From a checkpoint of a small multi-label image tagger.
Model: 1.56M parameters, norm rmsnorm, patch size [4, 4], depths [3, 6, 3], widths [48, 96, 192].
Training: muon at rate 0.012, batches of 256.
Rows from block 6, named by matrix and row number. Rows with one number belong to one neuron. Each number is 128 + 24 x the weight over the matrix's rms, rounded and kept within 0 to 255. All counts start at 0. Numbers have three digits each.
# fc1: MLP up (model.blocks.6.mlp.fc1.weight, 384x96), inputs 0-47
# fc2: MLP down (model.blocks.6.mlp.fc2.weight, 96x384, transposed), outputs 0-47
fc1.214:159112150134188152136164101109163114133108138124127152131126137157162128125129097135102140094099149148142159119136158135122166154157091099142161
fc1.215:154102088185098149064110148118159169119100167124126133165157139127133125114108098138135070122132048080137162127139158167083104072122186158149143
fc1.216:049137139142094062155103089130155170122080147107106136079119081208100113123132123084113108150148148128149124159113087180125064105101099144135158
fc1.217:172116125137135161146115171131159142107118145158121119145147120092137103138160096130104092131139150125148135116154111152119170110121124101135158
fc1.218:113113153148144131127128103135167110138136127130121134129144142133146134136123158122128138117127107132131092112116126145125126129136123126129138
fc1.219:123103113158130164123113110113160109139095122150100116138122116131151127141149160163164124091113164116124139122101081150128111112123117159125127
fc1.220:147156128114140127103099148134157169169101151102139145104129139130084106168070114118112146112156098122159123123160137112089155136114106121088136
fc1.222:158147127138105182121143108106154133152148134135113144125133113128126104130162144121160147100147118144098131090127153140156122140127105124156102
fc1.223:124136135114124120118117111145149110147117122127120127145120135112112157135124132143126112122143126132122123138134125116128136126117121114144139
fc1.224:104111170180061128108208118144156148147138150137163063151091113086104128098119114143103075145211138119115111107136134059144160132150139117132120
fc1.225:109135144101162147125153131129158134140131132114133126096119163160124134146083157098107134093134148119139143180119117158111097179147123114120108
fc1.226:121135124151141160112148117099159110162126117100144141155119130107123149121160134140116120140148108137134125147184124067122148100118074123077115
fc1.227:114107136138122135165107122115154113137146124097142157107129124102143091121123137133101118128108122143132129142108109192114083087077115110138129
fc1.228:123154114120132133115109134106160140156111143112126164124120101150190142145158147102131161109126141176131174148156166113126088130123186146108137
fc1.229:135096097140088133101127121128163145157128181128131114099111129086180124164148080120126095120139160142107146146150074116169150110102135157125173
fc1.230:133086145161114140137140154118160126141126108149151102124130100113123150113137121144123119118123120118097135102160115162080105144130128136163101
fc1.231:127130075126087087107148113091161146151081109136145147141135122116109047121134146107152141100113172129156085171122064169145122166093155188106177
fc1.232:146132108141125114154121120122157127128112129144128116138109095115127141128149137148132102125101119125101128136132126107127145142134134118120135
fc1.233:168140128134122162116102142125154126129141131122121130084120117123122115137122142103107162136141109098157152137157112148130116151128151085132163
fc1.234:101163100158131098177149150107153081137161110115137144139130096116148117145094119118077141116143141117090118140110123106143098120146117100110129
fc1.235:123146110208127098101088162131167175136133121097098184156151109115154120137080091117156129162038153148135113127130106133086123122147111108204192
fc1.236:144142104160114119129113140173155147186083144098104122157177127158157149098178154136079113097137130163119126098129133150083127124160159118096133
fc1.237:103169115151155158133105105119157138101131134120118130161142137107133138115162143154145109121141156127099112137103127146090134132137105122090160
fc1.238:131151089149122148101143134116154124100102150103089146117108133107104131109106141096133155139149126114132128134143130100136117170106122122131120
fc1.239:136143115106136071111132124119153144105121152155133139118166135154119122131177145122135125086203163092166111121127091098117130188143131135114129
fc1.240:131111141136080116110126166110161128158161128148097137203129118145130139173079091203167100141104101108138135100149137111089108114151094113145131
fc1.241:153111124166105093131124141127163135141130125150123130148166127136150122128135117144131148113197127097126103120113096129098132116119131096149138
fc1.242:106144141255129158081168134149164162117108093098106089068119111064215150136090104093127122126041169152146157131166115127164123174143114130182160
fc1.243:113162144148133114110127087123163148151090113109134136103112139138115143151116146097150152124129136134125138121121145113141157135135122167111153
fc1.244:134179102130117150128117144120154143101151109100084139152147155148095120119119149154184128158118121154092162128149137115125068134130120126114105
fc1.245:108126131117137131112142104133161123136134111115149141138137112152099116125121147132137137137093160108111149142148106143161129155122124137141144
fc1.246:131139114126124105133088134127166127125127088139117159080075134138149116141086128108121159144126135152153119112151117120133134149138136099141117
fc1.247:183115120070116072175169136096162102171126102089152165129140090144101129149181194164163150136136145109107121156067074122129138060161150106165136
fc1.248:134108125138119131116117142127152114141132121109116127134147113109144117145123137124130118117135143140145129152138109154115129097129135145159126
fc1.249:179133103112098125120122133129155158148112116085115141161131142155113144123080125113132144120129154146159123152121139130125151129123126134116088
fc1.250:117184144162092132105083081153147120131100122128134153171158137132146149140162134128070118131112090161113173143116158133150156115132126139155107
fc1.251:079155148138141106123128116142161129108102152095121127144135146124109145112134132123156128173178142131126095116107143103105161072142121112125124
fc1.252:129168154151089150120127126117155058103153109125097158112063110127126144134128144133157168187148097137076109142140154150113137163115157121174147
fc1.253:138153080130147167089099095120152121177129117139163145147162107121165132126077174175120127081120082120124145106086144066125107073152143105088147
fc1.254:080120111085130124128149139110164135110117119137115104128119155128115130126108130132133100121154154116109154109127130124131142133115144162174129
fc1.255:114104089128134070105152154109162103172160128149154107100175141131096104082097091127088133161112153194132148133105108097121141125080087188138116
fc1.256:068134136126153150142076148128161130154160187112145139137136122165103108078074118117115158111127065191068160160143105114114089090178154113084172
fc1.257:134107125137126168206091093138155130137113154140104116075103132125165140132119153169032104108136116144105099140103147125087102121097137123138150
fc1.258:137125110135128158169161105112165139129123127096136110094147128128131140128129110135095130128157140120082157117118125117116099119132133112143130
fc1.259:118134125125108102124115130144158121118137122131135134152144143137162157153101139112121120115160107110109120137141120136110114099162142130126094
fc1.260:137095176135079116180115136127173095136116162045121129108174150192146119149156069150116084149131113133175167126146115150138084106146126092174112
fc1.261:156151100119114118152126103149150127178156108099139146117116111148081074126163099127180134132108113146118117139107094136111108138123103141115064
fc1.262:134145134132118161156154116119161143141125152152128111113111108120099109176145151136145107131144176150131082102117145109126181075136148129107105
fc1.263:114148147123143136134115137107161114132079152164162129137118133078063143141152114119079119104151137144184113142130158143178178147142142158125168
fc1.265:136127117144127116122141117129140109121122098138133099135098129147133148129092128105120131142135134117128138148129147130127116134136127121121133
fc1.266:129121130139123112134121137143160129140146143124114135114116130125114113136128129117133109114140125106125115136137134114117127137133122126130145
fc1.268:093143127127123147093121118122158101128136097115125126130118108139135128113133130139151123128127136133136114121123124126143127114113125132116137
fc1.269:091137090153133099131121146146158171134091118099129179103145116103069106130117183112173139124129110092187114123125113108080158062108090126129132
fc1.270:105108153121112137123149139121156136122123117105162155140111201134099160072091159123139129158108093152164086120160095143109106117083132150093147
fc1.271:113149079143111106139108108109153140095130134147127116144173132177125146098132124124176158117118146208145133146102121092155079110114183135109130
fc1.272:141085196146123135143105128111158158187137121185152155148129174132145143140134130134104174105178103151148104151073154200107105122138059151169112
fc1.273:096069139145066127153114116130157107133116128135130155110142114192165070142149127153101087123153031126179146112104164141170094178120046143163125
fc1.274:125112128147148138147146148123154127126136133131137119140138135127143133151132108128120127105126155129124130097142104143154120122122134135160130
fc1.275:132176151124146124120184120127156105142088095067126098146118129064089135127168157144118086138137095106132063092123132151083090127117115139137149
fc1.276:135084128129124078167118109112163149144112132104115090118173131146124159171164133142118116139094151128150144115164136096136108145113140119111123
fc1.277:122145129133117120097163120133154134132097123116130047136107115121110142101143131140114127149156103127127153100134114115106113140142130133072097
fc1.278:168170129129108161127124127135155139074136116055120132168136133059118148096138126141113118131104135122133126110129129163090139162084109148128147
fc1.279:140092129107147105139117191124156110141146114152135111161111134090061159148142155125099155184216115137041141162101164135174097184127114173137101
fc1.280:078144100173158150118091102141155119138125106136120112151132116136192084125108145142067130145180106164140109128145170124121111090120091157124121
fc1.281:118132149091111116090147158145159140154139112143124123120131128114144119110132123119090092133122131135124120126114125119109135132116137142124132
fc1.282:082111109113193100082140116137159135149141145125133146121122139161159121155102141117105131133172141121144156134142127143109097116110139181142086
fc1.283:144136122128126124127139145121161109125141129126122110128145120121140122124132135115115142124134142141127141139126127132111132140132127160139151
fc1.284:102126116152153094101168147101159146153133107106116145133134167114138141178112133127108163112140125141142132201133142098113118137087142091092104
fc1.285:140141122164120116146096131099165137128113119152124146116137103124125134105131096110145123110131121120127122125127130105131129129095103126132136
fc1.286:143178145118134129102126123114154183159096104139111126167082147127126119127126163158150153082155119162145119122111097114114115104115151154170167
fc1.287:131156126085102104117121096117160123093081146113095132163138080149140179179104104102180207129139152139092131131122130137154129141124166161148146
fc1.288:087170121115120182173089137124180123101134093103150108179120101117120146102081116099140129148146127104161198124135165135082094146094123121183022
fc1.289:101141139115124132099097129125161135107115139133139132112135129124146149105151123104131116126098113113147148131123117130122107130100118117131142
fc1.290:093084138109142121150093155136161122216058108161169153106135078140111154112091161125106070149174085112125119145151111113103153121150103129155140
fc1.291:114144116110137168081124172113158114159149090190135132183102129093088115130153180108139145101123130136157109104091206104131167132141065167119149
fc1.292:144122135108098144072113138114156101170123141083151138128116102143089097135116147098122085145076118129096123092140117100136113169145136124154101
fc1.293:123092138138128088099134136116157118141114073186087127115133112123140160149114093092104148159172128163067123188119191059146142156123059184081104
fc1.294:122083100141159152080123122103158050132092171153114123116170171102175182138148175184175148117128089130081096164104159111099110156123135092118205
fc1.295:109132128148149135141128127131159149152122120124120128127122118123146117123139134107084110097131142113110136108132119119117148106148136136131118
fc1.296:139117074191131163123150122149156136122127139104107117127150160138111111190147149139115154136115157104106116124138120144113120121145142120135132
fc1.297:162109133143124128140135132123156118104103132111129136126125120122142124120125142128148163146164137134131162114124148117169134116158126125119135
fc1.298:090193199148127130129142097104157126079081103072128131159101140077106177138122123141124132104151087149112157137163117169088140080114137121153157
fc1.299:074096097127092158166162106125155115116116082118122157128124132121103120135117142103127104096152203088119132107093119163097099159114123113151162
fc1.300:083108131163125091123141135098158152176074113117129180117111146171104115128126117117121129115135136148151153081117088130134137190118130102131155
fc1.301:150125147141141132158078114138158140159112122141151115109136118160099143146130141167136134117158113146147093109121075123126118108159144165144137
fc1.302:146128129143061163121142140118152115131119159121141111131141107112145135057148108138122139159158122123155112131125098159111087108070120106159112
fc1.303:141128110130116165146143125146158152125169121109102098133118148171097112095136137107136118111132146107150120126123110133103115097089121131136108
fc1.304:189135109174134164148159116134171075145140173135147154141162131095127137152117100153125132145178080165132113131130137129149129105131099139135184
fc1.305:202176142081113153092132099137153121141135139126143114151115105115116100160104140071149138120159100168104158146085111094160143157112108171172081
fc1.306:085122143141119127141150093145159118113118148100146139094096187164109125154100126122136165169149144111116130139125114142085128146114141079126125
fc1.308:076131066148141171131137091133163124209085122137120120183151104067147124138126130129079164090127164127102102116123166141123122086146154157092143
fc1.309:116149126147121145072149130143163142120094111118158155122124117125103147161164125142145159111134135111138101095126112105152148146167145159110131
fc1.310:129125100153098124070140103163153092165156182066082155141131126102146134175124168076098137171120117179115107074127135127134137113195113189096151
fc1.311:127116131151157138146114133137158121098153127087115102145112104130144148133151126132156110119106118118121132120123142116092135130113154116104143
fc1.312:132147120146134159113129135128173119134131118115109118125105127128114132112122128117120129110136137140139126134118137135118113127126103122142110
fc1.314:106169141136109158150132168130160116106104131115109088134185100134137122130121132123145185144119151131181056117150145119196116101131078141136115
fc1.315:126135100113169132123144138114160142132132119116117156095125144151173135108158095101124102122075141132135157126117115164138108160108130144095108
fc1.316:107101086136160137127129149119151123107134119136134169110094179153041168127104108078152065118137095141109125166164156154110078161158062131160142
fc1.317:128163149082140133101116092136158085169118160122140129185127110116115126126112119157121138118144067090145131153117089157112131133132160125135142
fc1.318:139097132138098143163143141138158114174131135096120121147134134146115145154152128139136136172132119107104143115156132120099129138127131143139102
fc1.319:140136121115107135138101119132141138108163135129154141149140134115129128125108091117133133105126105126124127125159112150158129120139120125116131
fc1.320:118101135130147138149175141132160125161126104113121153153091125120110118109136195143103090130119131082136143097129148130107118151120143132133112
fc1.321:171139158172135165145177108143191107159086074088099112120211108110138133128107140101074128089255118096140168109111138127142069101159158104124163
fc1.322:130149082184113112125103152136155110153168121133131163135120153136123090080139153137144102126142103125101126120140134144117130124133147112103138
fc1.323:109095101127146120180089132127151112121127114111133140136116172091155167100119137148123138142110110073082087140124079146111106143117116120103129
fc1.324:148142112114111134114116124130156136115179117133175135143132119110107129120131108111145117143118147141134112138169116146148115122122136153124101
fc1.325:096136125141139134142116130145156146111128133129151163114132128111140126141153128124133128155136148109144110117132123134120114123146106125111108
fc1.326:119108134136130139126127135141156121116126137119129137117140128110129123135125108127125131119138127129096123119130133123117135128126135111129125
fc1.327:109153130144117125127127127124178098199130148095159118059162112103093078210149138138161133161130159086119066152162164159172123081162160098121125
fc1.328:081147122147087120105119100089158126104096141107111093122104142078147151107135121127173121156132165156134104135126167119215124148138159140124119
fc1.329:163133131138100129150143089131155138127084160101127166174113143098157098156141079156122110135132099157196140132122121106142130110165157157113104
fc1.330:138126112121111121110105153134183123131151114136125121129126131129106104146123128120127141114127122139120142124121110135116136134109120151116135
fc1.331:144157130142111109117129123135178147109138125131131131122120128120138126107153147118164124097143137100140146135149128127163110118118111147131144
fc1.332:129132127117132138136114128117153119126140132140129133120129116115149120119108114116136127124127131132129136122137121140137126129125131135119145
fc1.333:150110101126150125162108129135159130100161110142138100110157105102138169150128117131147144138101146120119122143133123102118134165104107108104134
fc1.334:133146135186186136193110128171154105088165103118142147138162114084106168124082104149092131080144129161123098092095154145152131156139158129146118
fc1.335:096147143135126160114115091117158120128151122134138148156109128121106127152124114148112138104131136132132126130144115140143129109147130115145153
fc1.336:113120101176122097146121139138154133124138115126118135112117100137152135113145129098144144134145112125157128152142111142109115106122111131113131
fc1.337:127134137131133120116122087156162146147129111120156129140137138136092130138129123131138129133109115142096100119100167122133132112132117135109140
fc1.338:138122097138109126114151145145157103143105137098116123120092122124100110106126125130127128113116114120104117132134116107134121150115140101112131
fc1.339:153111170113131119103141112146159132137172106131118122124151129110128141139083115111114085111096130147099119119140109088086168122127147151152069
fc1.340:126088100163108144131115116090164163127107143153185090121140178132168145145132172128141158169121108092121093149128178097136141133115142129168133
fc1.341:131129135136117128134114125142161148133129133101128125134131151140141141126126100117135119147148142137150127143110155110118121127112135127105141
fc1.342:180093162169129168129152105142164098132109145141110145160111162139122126135148129126096114075156148097086108135144133167104103079097134134136169
fc2.214:072140121124131157121152156134153101112128126110078145124123142148143091130137124119167112145114114147153130125149143142132116081136103161140124
fc2.215:094111137140157156115139124164129179118142180086121181149189105119086144138148117157029155120126153107097124129109097205141088118159150131056122
fc2.216:158154114201128091191158107120117163105132080154173187193123116085197110111110115159072138157099103081127130114101177106125161127113170078154143
fc2.217:112120147101131060108122148136165111114115125100112154141106096148138120148122146143178135138146142113127143111122109146139150085096102119115083
fc2.218:106146158152145121140104112147119134136108089114121157137124106132140132128164134113114127150155151108100129137131147133133104130143135122129132
fc2.219:149108124127178142050141125154139077130140096151097145166142176123141182159089146115095158100095124118129105132126105111136158121143146132103150
fc2.220:091167123103094147154144122134094119113120127109107121126142169153140134144141109122110106123129163115071110121159116155175142132124121106113124
fc2.222:116134147152143143133102137097114129099146143131133129149072092146114119144153128159156130130133169121150098130114103121132185152146104145114134
fc2.223:135130095119139118135131113138096133118117136130138133123130134126154124121130134130139122134128122123139115105145117113149127122131130132129120
fc2.224:107175133136065092094105093130154145092144147149139076154110197107114101080100133154128116140147112165118111115134129091101119086124141137118088
fc2.225:134153134121130102088138091147103117116146108128103151137136128134101116145111120163081153111148148126089126130130158124096110162121126129096082
fc2.226:128162096153090117163157127139125116100129135111114102064146138168147163153126070114099086149138110127105123161189135156145138105191098170103152
fc2.227:127112126125138117136115123125117101117153134096133121097134141140115143159145121125161154122099138175118166147116148097125101106151139103117138
fc2.228:113116131164140102085121172094130107125096090117136142089143121106088145120130129134157142158107107117099150139115120138098116170149129159147144
fc2.229:139121113151160129132157119120149105141173180134099142150064099153108157139137162151123170147124123127115168169112149165119123113105107135114116
fc2.230:126131134156134109107157112156161130109138135115092127139142135102146133143126134141129150099113160149127123107103115102108150101115148113129137
fc2.231:188138115148130115111106124133125174140106119113105147124077082110133164186101151132079120128165156127077159149107126088193171134138145185124131
fc2.232:138121133136120124126102145127124135149128141171130141109127121139124122124113128100107090142104091111137152127125140140115145118137145131127112
fc2.233:128101114167103150153127133065077120108153108106115115112121111110142110108117081143115108136154107127095128150117098150136106123131157162133142
fc2.234:120145094120069133113086125109150117140072143126151134084132111123130121127142117108140127144176124138131166135133101139109168155130144136164123
fc2.235:155077112120171132081122175101108103136112132172181162137129072154129147098105147128125138141083152109141092142102138113123072137144163139148145
fc2.236:151127084075099158120120097103119176124120152122114105161143086126098152116146099097133182149091103117101146093158123108140119071080105163076141
fc2.237:107146126153096120116133104143120146108129131158141161134152142111126131139148134119139121112119093117113103108127135132157120114113127166132151
fc2.238:125119124179129159094143143110101118117155144134093141119118101147145132126130109131137112126141102121129131126146123129131094160149128144152091
fc2.239:138128125159092118124127125101118132152131122138186142117142148149147083134158151134137129201104168090164117086129181075107110131108108168082118
fc2.240:158172168112156111110177136122144138146134092056119112128160120139155134186100128174147107040171110167111120146106186165127127130130054155111169
fc2.241:117135149150114131125143122150133081136147098161134089180118125142114096106101108130120122159160154125157096151063170081113095098118130133148146
fc2.242:083118143075163100108114157134159088089113104111159106056180097191159134111113135159125153116138128143145195097134122101087042142074140153154089
fc2.243:113116103112077154141122091145112112136067160127137129130118121149140145122130107115103139132123118096107104136171148110156111163110094122092139
fc2.244:121172083109157129100144135118116153167118141104140131111137104158093156162166154140106118091134104120173164112137167148161187119122141136148117
fc2.245:128114133118133118139157136125161142131128120114115141125104106133136123110132140137099167094108129130142131116159115129102125115124099141125142
fc2.246:137106133108120164105113113124128149128118130125077116107113134134135105128102114116095135136136134170119122098143143115102141126114099139122143
fc2.247:131148130096127136137138160124092133122133128124212129075123105095171147160156155096118094076141102152152167136131125140131126111116178151152098
fc2.248:106145103121129123104121136142103121143131133119121138135119102109144126127107149119135133151151147141103115145120120121116127121142129139110159
fc2.249:083150096137160127135133129120129130124126120136130125121129124142127101092169118140108126131102148118148140119154155128158129109110118107105118
fc2.250:134147096122136135123113147089103128159138109118139129129115153117160138132130121107129122156116128146114108141154113149134153108117156135125114
fc2.251:110136108140118151138119055087102133151120134150152156123122140116101095084157111164139154109126142027114130096156108146116106131105098119155137
fc2.252:158115124168116130123122130096138172094151137129124155129120124122146138093133075136139140149123140132161101143141155115149112131125117160182123
fc2.253:094133147113162051091105113096064078131186103107097161144125101102107133152121091179091155145132156118137118105146166076126121130106168120180191
fc2.254:145136123107129110060110131129148112166109133099085153151162131133106123144093153127134157141122140109128163144129127126141118121161116101141152
fc2.255:114201092095106072149107125113152109065152157098150097117169141134135169083130106181161110159136158058163119088150135141133063153140081137109154
fc2.256:044155132147184097120114144136083099133086112114195095142138173149043174128129142148150085181136111145173183162132150082140111112144161139102148
fc2.257:077064147101135106148077075127183112089121094098174114163083155127121121115176162120124157135126128159144153120081120101156101137126171139105148
fc2.258:116127151114110115134092137107119114144114133106113124145122112105113128114162168116149106121123106145151150119117131130122133116101141134154163
fc2.259:137146133149130113141126102127117143103134140116107137133122093184138117092137109123144132112149146145124103130135112104136167125131155127180131
fc2.260:124172160149174101154173112045075160110084117125124130145131159142162139085144174150103105112159109161151091095091100179050116129128148071133132
fc2.261:100141172146103116123121081126085088142100139113127106121139185146139128105131141103152097151105134161149114168082131146136153168117122138108107
fc2.262:190122115112110110108144119110140100105059164117096132183112143101098135163157081114107111140135170109134145086154100109146141116073161124160129
fc2.263:131126154132142135157145120095133126159073145098134148123088155172114107160140120090127144121163123109093158132131130146166121100120139123087111
fc2.265:116140042143130138121129115112121139118127144136110120133139125139115128127108104131117113117123132141143137120142112118116132143112124131138131
fc2.266:105122130143118132131134123119127133126134126130115127116127130126132125103147122146111121116134125122129133116139126116125120122141132122141127
fc2.268:105123152119128158152123115108124127134124148130129137117152115122122120131118123141126139102112123135129116129132096151119125131119126139134141
fc2.269:132174145174118186113097086122063087132097137165111177161132108198111132141143090088112125142089157089087140139114128131137087098126132161092147
fc2.270:126084149136143099141155093122082133139114142142119146111151133120109157114139125135149177138140148115083132150151116161139097114104131106104181
fc2.271:120130159155143106089168114109131151180106157081115155097154132098107128116164126118113093138122069140103136145132138171135158124095138105138129
fc2.272:111158096141187121155081119152077081138118141100126099160126145138082108132149156102149150149153095173134126103191180112187173063121141151106171
fc2.273:154120123110133187142170144112112091123112127125154100174134152090188125098142175165100205140086108155169132149070093139097162127187169189079138
fc2.274:139111101129116102119100148116137118144138135133113149135125126116131153161132133151158105123140122140130124120124151138098121118143126136130116
fc2.275:187155165128131108093153129164131118088157167144129196162093160143077140121122117112170131102142105061130087076157113165143107095120130156110115
fc2.276:088139108123132090133133133153165132157137116110115151082178099157139123136139113123139111120146173170104113171110137117069154099138088172102141
fc2.277:092159091151113149120123148097116137110130159130113104146129134097124131114114110127119111110142110101163097134134096115132148128148127155123101
fc2.278:102105116137106122103175098067089103134172155098117136105085113150126133129143080117153112121118126116154119097122080105138114070103135146125073
fc2.279:123121122106070163174119123118165101134097120072155109189083155129137091119112117120094143106088090089151087153159128155191117082098123107087143
fc2.280:128114129119142149087140120090125106117101139173184110170165158127134138144139142148136155132113114197133139115097138135146137122110175120173174
fc2.281:110131142123124127122147123123126121138166124115141125138084129118138113133093135116112127115117085156135124123178151120101142136103120118122099
fc2.282:139148130118135132124138133097160078123086140103090142182170086125135115111174159112119136149112160123138130107170120113106126180123110086048128
fc2.283:111152137122134104112122145114127116132156119134120132128133133129131150149126112135126120117125132135119133118126124140136129125121131137108151
fc2.284:136166105129159124124145117071085098116141160130113170114131069145111131158093066137114088133113178118106078090149110170074142149165055162126126
fc2.285:154148136134123116135119151132101119164099121121173120088100122131150116109115091154129122110138111118120080108122130126130094124124128158113152
fc2.286:112123091140143151114085095125127159142144142153122147116109066129080160108138143139104086163126146101152112091108138097152116153098147138134142
fc2.287:148147153095123127112155139091140187171145141152109154108128082151126160144146155165107122127077186052102121137137169106123114160131155104132175
fc2.288:090196134146117084159095140140166169162124102115155128126142094138138155113118136180162137156144112115092110113122134072159141150128123143109104
fc2.289:101131137154124120128159131113151138122133121109109131112121125154124133167107153155161124119119119099130134155113116120136111105126112142151145
fc2.290:121138152118128090168108121170103107104122137100140115145117136169155123104136081135138162154149102131157151127178101123174130124124159157082118
fc2.291:136115122118148078108099121126147107174115140131154116145119093188119113149143124123092143136160133117085167109160157099131055137077131169135120
fc2.292:113144200115132117111137162100161139117142107146123097099131137163168116131096108137145099096139131106140129122139110155094099112137161140114134
fc2.293:070138119102116170133102184132090106138134186189153102165126167111088144137128159127093128119123117140151119133190107136173105147166122195126122
fc2.294:115133126182164135157132125113096108124141124113166150132144126125113182117161109136069183173133130116148107146093129120113165130104126158143209
fc2.295:129120140118122120127104146135141117121156125119117138145106101138130118149137144132158096120138103151121125109162115128121119113125142121129112
fc2.296:110079125121095123154111130108155116111128116133135161154124101127093102110132153092130120100119127135128152124129188109117096132137098141124101
fc2.297:119086146089123129145146155111115123141118125121114113118115127137102136126152107154100146146141142119121141155133151144153102125101113143109111
fc2.298:154188086110136144185080125116129098094139131129124154101103090125094131060098118096123118120101148063109088118126123123179131081096174120178105
fc2.299:137114112131125120136144089164109157104109140106103141151114115114090070119118101148094153080102148166106122113122099113150105163134167167146148
fc2.300:128112147134133133114142136182114116086095102136132135132142115149116113146110088183165140146108158135081146148102170121122158122111098193124108
fc2.301:104116113133134101108097156115138114122124137134136132122119095139140173122130150078139132152144131169118118157121136128141153146146158155105140
fc2.302:113140117153121116100139128075109122099139164105122127131112126107133105127156143187134110135134133096131133153144062091134128128130132125133113
fc2.303:156125099157103104099114115117157140138132127123132124118127151133182106118123079144144172124125142119120136139128146109095129123133128111114125
fc2.304:136088135145119112157113081122099116135171114089149186118104130125121147146218147084142113118137159100168105140146091146122100152112112122154143
fc2.305:061170153115189115129158112107108131137148125126135147151106087125103158141105150151157150183120132154147142102129132145120144136149110116091080
fc2.306:146094109137137114157109117087107117125077089089142123120101106087156107124125104159109130121129147127112141108122154097085079140131104127130113
fc2.308:181120153086084106140133110114168161126111095169149180151092107160171142146136091118053123136148129126136125103117069134080099097160126122143173
fc2.309:075117129104082104120110164120130125112121174162143150129068116103138175112103142099104111100173129089133109145152146144098174109111142140123113
fc2.310:124141116138140155130105104141086138135126143139108162130125150105105162178128152100141154186170123144119147148149134062076142129131130104055129
fc2.311:112090111108155106110115145113142116127133131123100122117178109123112104127142130115145109101097138122139138110099125113098117117120118150135107
fc2.312:122155143121110133114131124132152146149107105140160113137137144156109129126120142151109105140097131122111127154135113105104133112124104116157125
fc2.314:122106141147116100137134128145119157153125135133123135165096145108091146074153128092145140124133133123169121153165134099179188149102104187126181
fc2.315:073098097152160123100180154106157118097155169096102105105149140133136116131146157177131130129129120112131134109142120140092104110100101149141117
fc2.316:137122102113134158093160094166082135110117120137133126194122132140129126145117154145119142126173126133128111127133146144158165178134158165108137
fc2.317:166143145165163074170133161108112130119139156150133140082107124126113092127151136125147185120123136143118142095146120144145127111097145155141145
fc2.318:125136082122106097135126139116128128126142128141129152089131141142148134152111094147142087092163106143123126122138123111073129166154122136089117
fc2.319:135133070134112119151139118079114141166139119141121142122118146138133142127150127130135131127124136148116130127125129143131138125137132129127120
fc2.320:157096118108140103071139132137176125096162154113096137155127159124150140129130134152085141093088097113155106092163141130123125139114181119100112
fc2.321:088146167020077163094102133139131136167076117138168122128154134047079146137185139019100105138059175115100154099126131127145186187121058061052120
fc2.322:170105095137149132140142113101146153096119130115146141127106115077123146117136155126154111106147139144137160122133162126148155091110153128132122
fc2.323:139112048098124146153120112100102128182133120115134185128152125117158103115144124108152146113136097153158168102183148165151140165130172154082141
fc2.324:101129122115122123129140122103142112142151132098157122133129136134140151145147123119145119093128134123136131140140122128116144107137120119139132
fc2.325:141113154137159118128121106121103094132122123142121147134140132135145128138157132120117127143120165136121136113130138083136121152116134130131112
fc2.326:112136128136134117126111112146120129122133134113115129129118108135132147128153100140130125117130136134123122102103114127099126146123136112137114
fc2.327:179149136132128104155121115111120105102069142090130179181091142158178193065070178119137103084145126098089139182181121145112084124120120094188127
fc2.328:159139149167127115119151180083154152181140148097143133112141124094121179122137149134088141122124171115141116148139105160116122153121145135118161
fc2.329:109115105090166120118135115159127182126130095166114143097112133089121136129116093158110119153164141091075134129125122106126135178141180133120198
fc2.330:117141138125105134101123125120108118115122122140127135121105112148138141157140125115119149155121136119114117100117120139121127121130144133118116
fc2.331:145117123138125166126130147122126145136129135134130110106116120126119138120117125116138107125119125124116103121112151139143107143120093124128172
fc2.332:108132094141139121121132129110119097136144140117121131124125127136122124132139147137133113133129118143124136139135116139130130135133118145126142
fc2.333:154088111137163073130141116130164093143124149132136138141168158136083115169125125106120126117137166135146152117154154157151113120085085126124109
fc2.334:167065097172166107079145083076176135176125129080150145119101108114130142089149116098134143150091141137121129177111131144183172115122166084154119
fc2.335:142137119134114107147104096114149133155093109148109168105114119139148149127148086148125141138141140125086130149143128131106112137132116127137104
fc2.336:109118075161119120129134117133119136110105142110142137138122115128141129134131108138124131137128148148132134122114123112146153128130122143109137
fc2.337:130115155116124108115139097128118118164104167126132142126144126113123121135131110101130120138121151116122139144117153116152124144131105144136088
fc2.338:107121139127122153151136133129098127118108128128134152131110150126140107123149113140124120096157087134119138100153093122147127119088127152128095
fc2.339:112118177123127151146102116101152117146150138123141085138168153149155075119110135135145130142164081137145123110153113122147138142145172089078120
fc2.340:103079130127112143119118164098151144174137108146138136141120096124114134124109124107104101145122122135106129181207152093113123179140128132186143
fc2.341:140131106161141157137127121110134160143106135143119119136137074154109134132126117128134139108137150106121152120143147120108129127126112130118133
fc2.342:145165083105156104147125109153143120130083085135160188154106132124117143175142153133144127081141101125149119131125130149128125135106135126161184