A small multi-label image tagger, trained from scratch.
Model: arch convnext, norm rmsnorm, patch size [4, 4], depths [3, 6, 3], widths [48, 96, 192].
Data: trained on aerial photos of the United States (SatlasPretrain), 101725 training examples, 59.4 epochs.
Rows from block 9 of a small multi-label image tagger, named by matrix and row number. Rows with one number belong to one neuron. Each number is 128 + 24 x the weight over its row's rms, rounded and kept within 0 to 255. All counts start at 0. Numbers have three digits each. After the name is the row's rms in percent of the matrix's.
After each neuron's rows are labels from the 100 images, of 14848, where the neuron reaches its highest value: "responds to" is what is common among them; "peak on" is the class under the peak. Only what is clearly more common there than usual is listed. The data: aerial photos of the United States (SatlasPretrain).
# fc1: MLP up (model.blocks.9.mlp.fc1.weight, 768x192), inputs 128-191
# fc2: MLP down (model.blocks.9.mlp.fc2.weight, 192x768, transposed), outputs 128-191

fc1.106 102:129128145114111135099100154091146165128155133122103159139103147107093119142075093113109132105121082128099108124150110100138114143152127135131170114126144125099084174124133120094111167130145168
fc2.106 102:091116120114148156158131117128123135109146119118117063168081109080117141134146125117137142103126085085086101142136122120149085130131106135171112177141107128096130100142123119108130113130137144
responds to: building
peak on: building

fc1.481 090:146100111141121109143129132148196116127126136120135141199163081114114131124104079107140147100119137103121137152128150096083141104123092140098125080155122185102150114117107131101194139138143133
fc2.481 098:155108076145119127173119107115154095173156139110162094108121095120106137103112101117130116105147134103146130147148118132117149128161150155126128161154116106136168131125125116135127163145121087
responds to: park
peak on: park

fc1.332 108:142145140142135125123146116179159128103156157143125111137095164125105094131138171127151124112155101119144126128098153115149114148103127142112124148136078120115100196131122091127125109151135154
fc2.332 106:110110129154107137107157051121139150177135125133103083070152125094161129103134105125129134117155141091139111084111153154121121140141114157102117108110126125129138113168101113107123155116147126
responds to: building
peak on: building

fc1.0 091:136127143098104120117152104109139158127142139136150084064114136110123101124101138132101099123156104119145142138124134138161116153130130130131132149119079142164108135119161135145148143168131174
fc2.0 105:188090126130111156116148128145124133126142148116125065110105141161101155137188119132123102164150126078174140153141129120120153126115102118170089135118105160114103147122133139133085133109137145
responds to: building
peak on: building

fc1.679 111:147134116086131087098152190162139115172196113106125113154125103116140144147104186124151171118162116122139092120142131130137132121116147093081170131140116161064126148119103115149116126132135124
fc2.679 117:083116128126118166110125105116128132126152107140110138090145143121131161155181162117146128130157089129095138110130118146144171154102115116105120147099132104098113143101153112075134187124151174
responds to: building
peak on: building

fc1.629 100:119176097135102083144101157166131114156151187101114165149093187145122093148125154147135081131110097161128137125174124090146100092164141136107147136075121110159131111155123105140135188126134102
fc2.629 105:118136114136170115148166187139171125097116144124169188142098143144118128107158125120082111101105114153177111142144161103146130113159085124127150083102136146148118154133079139120117167130079118
responds to: crop field
peak on: crop field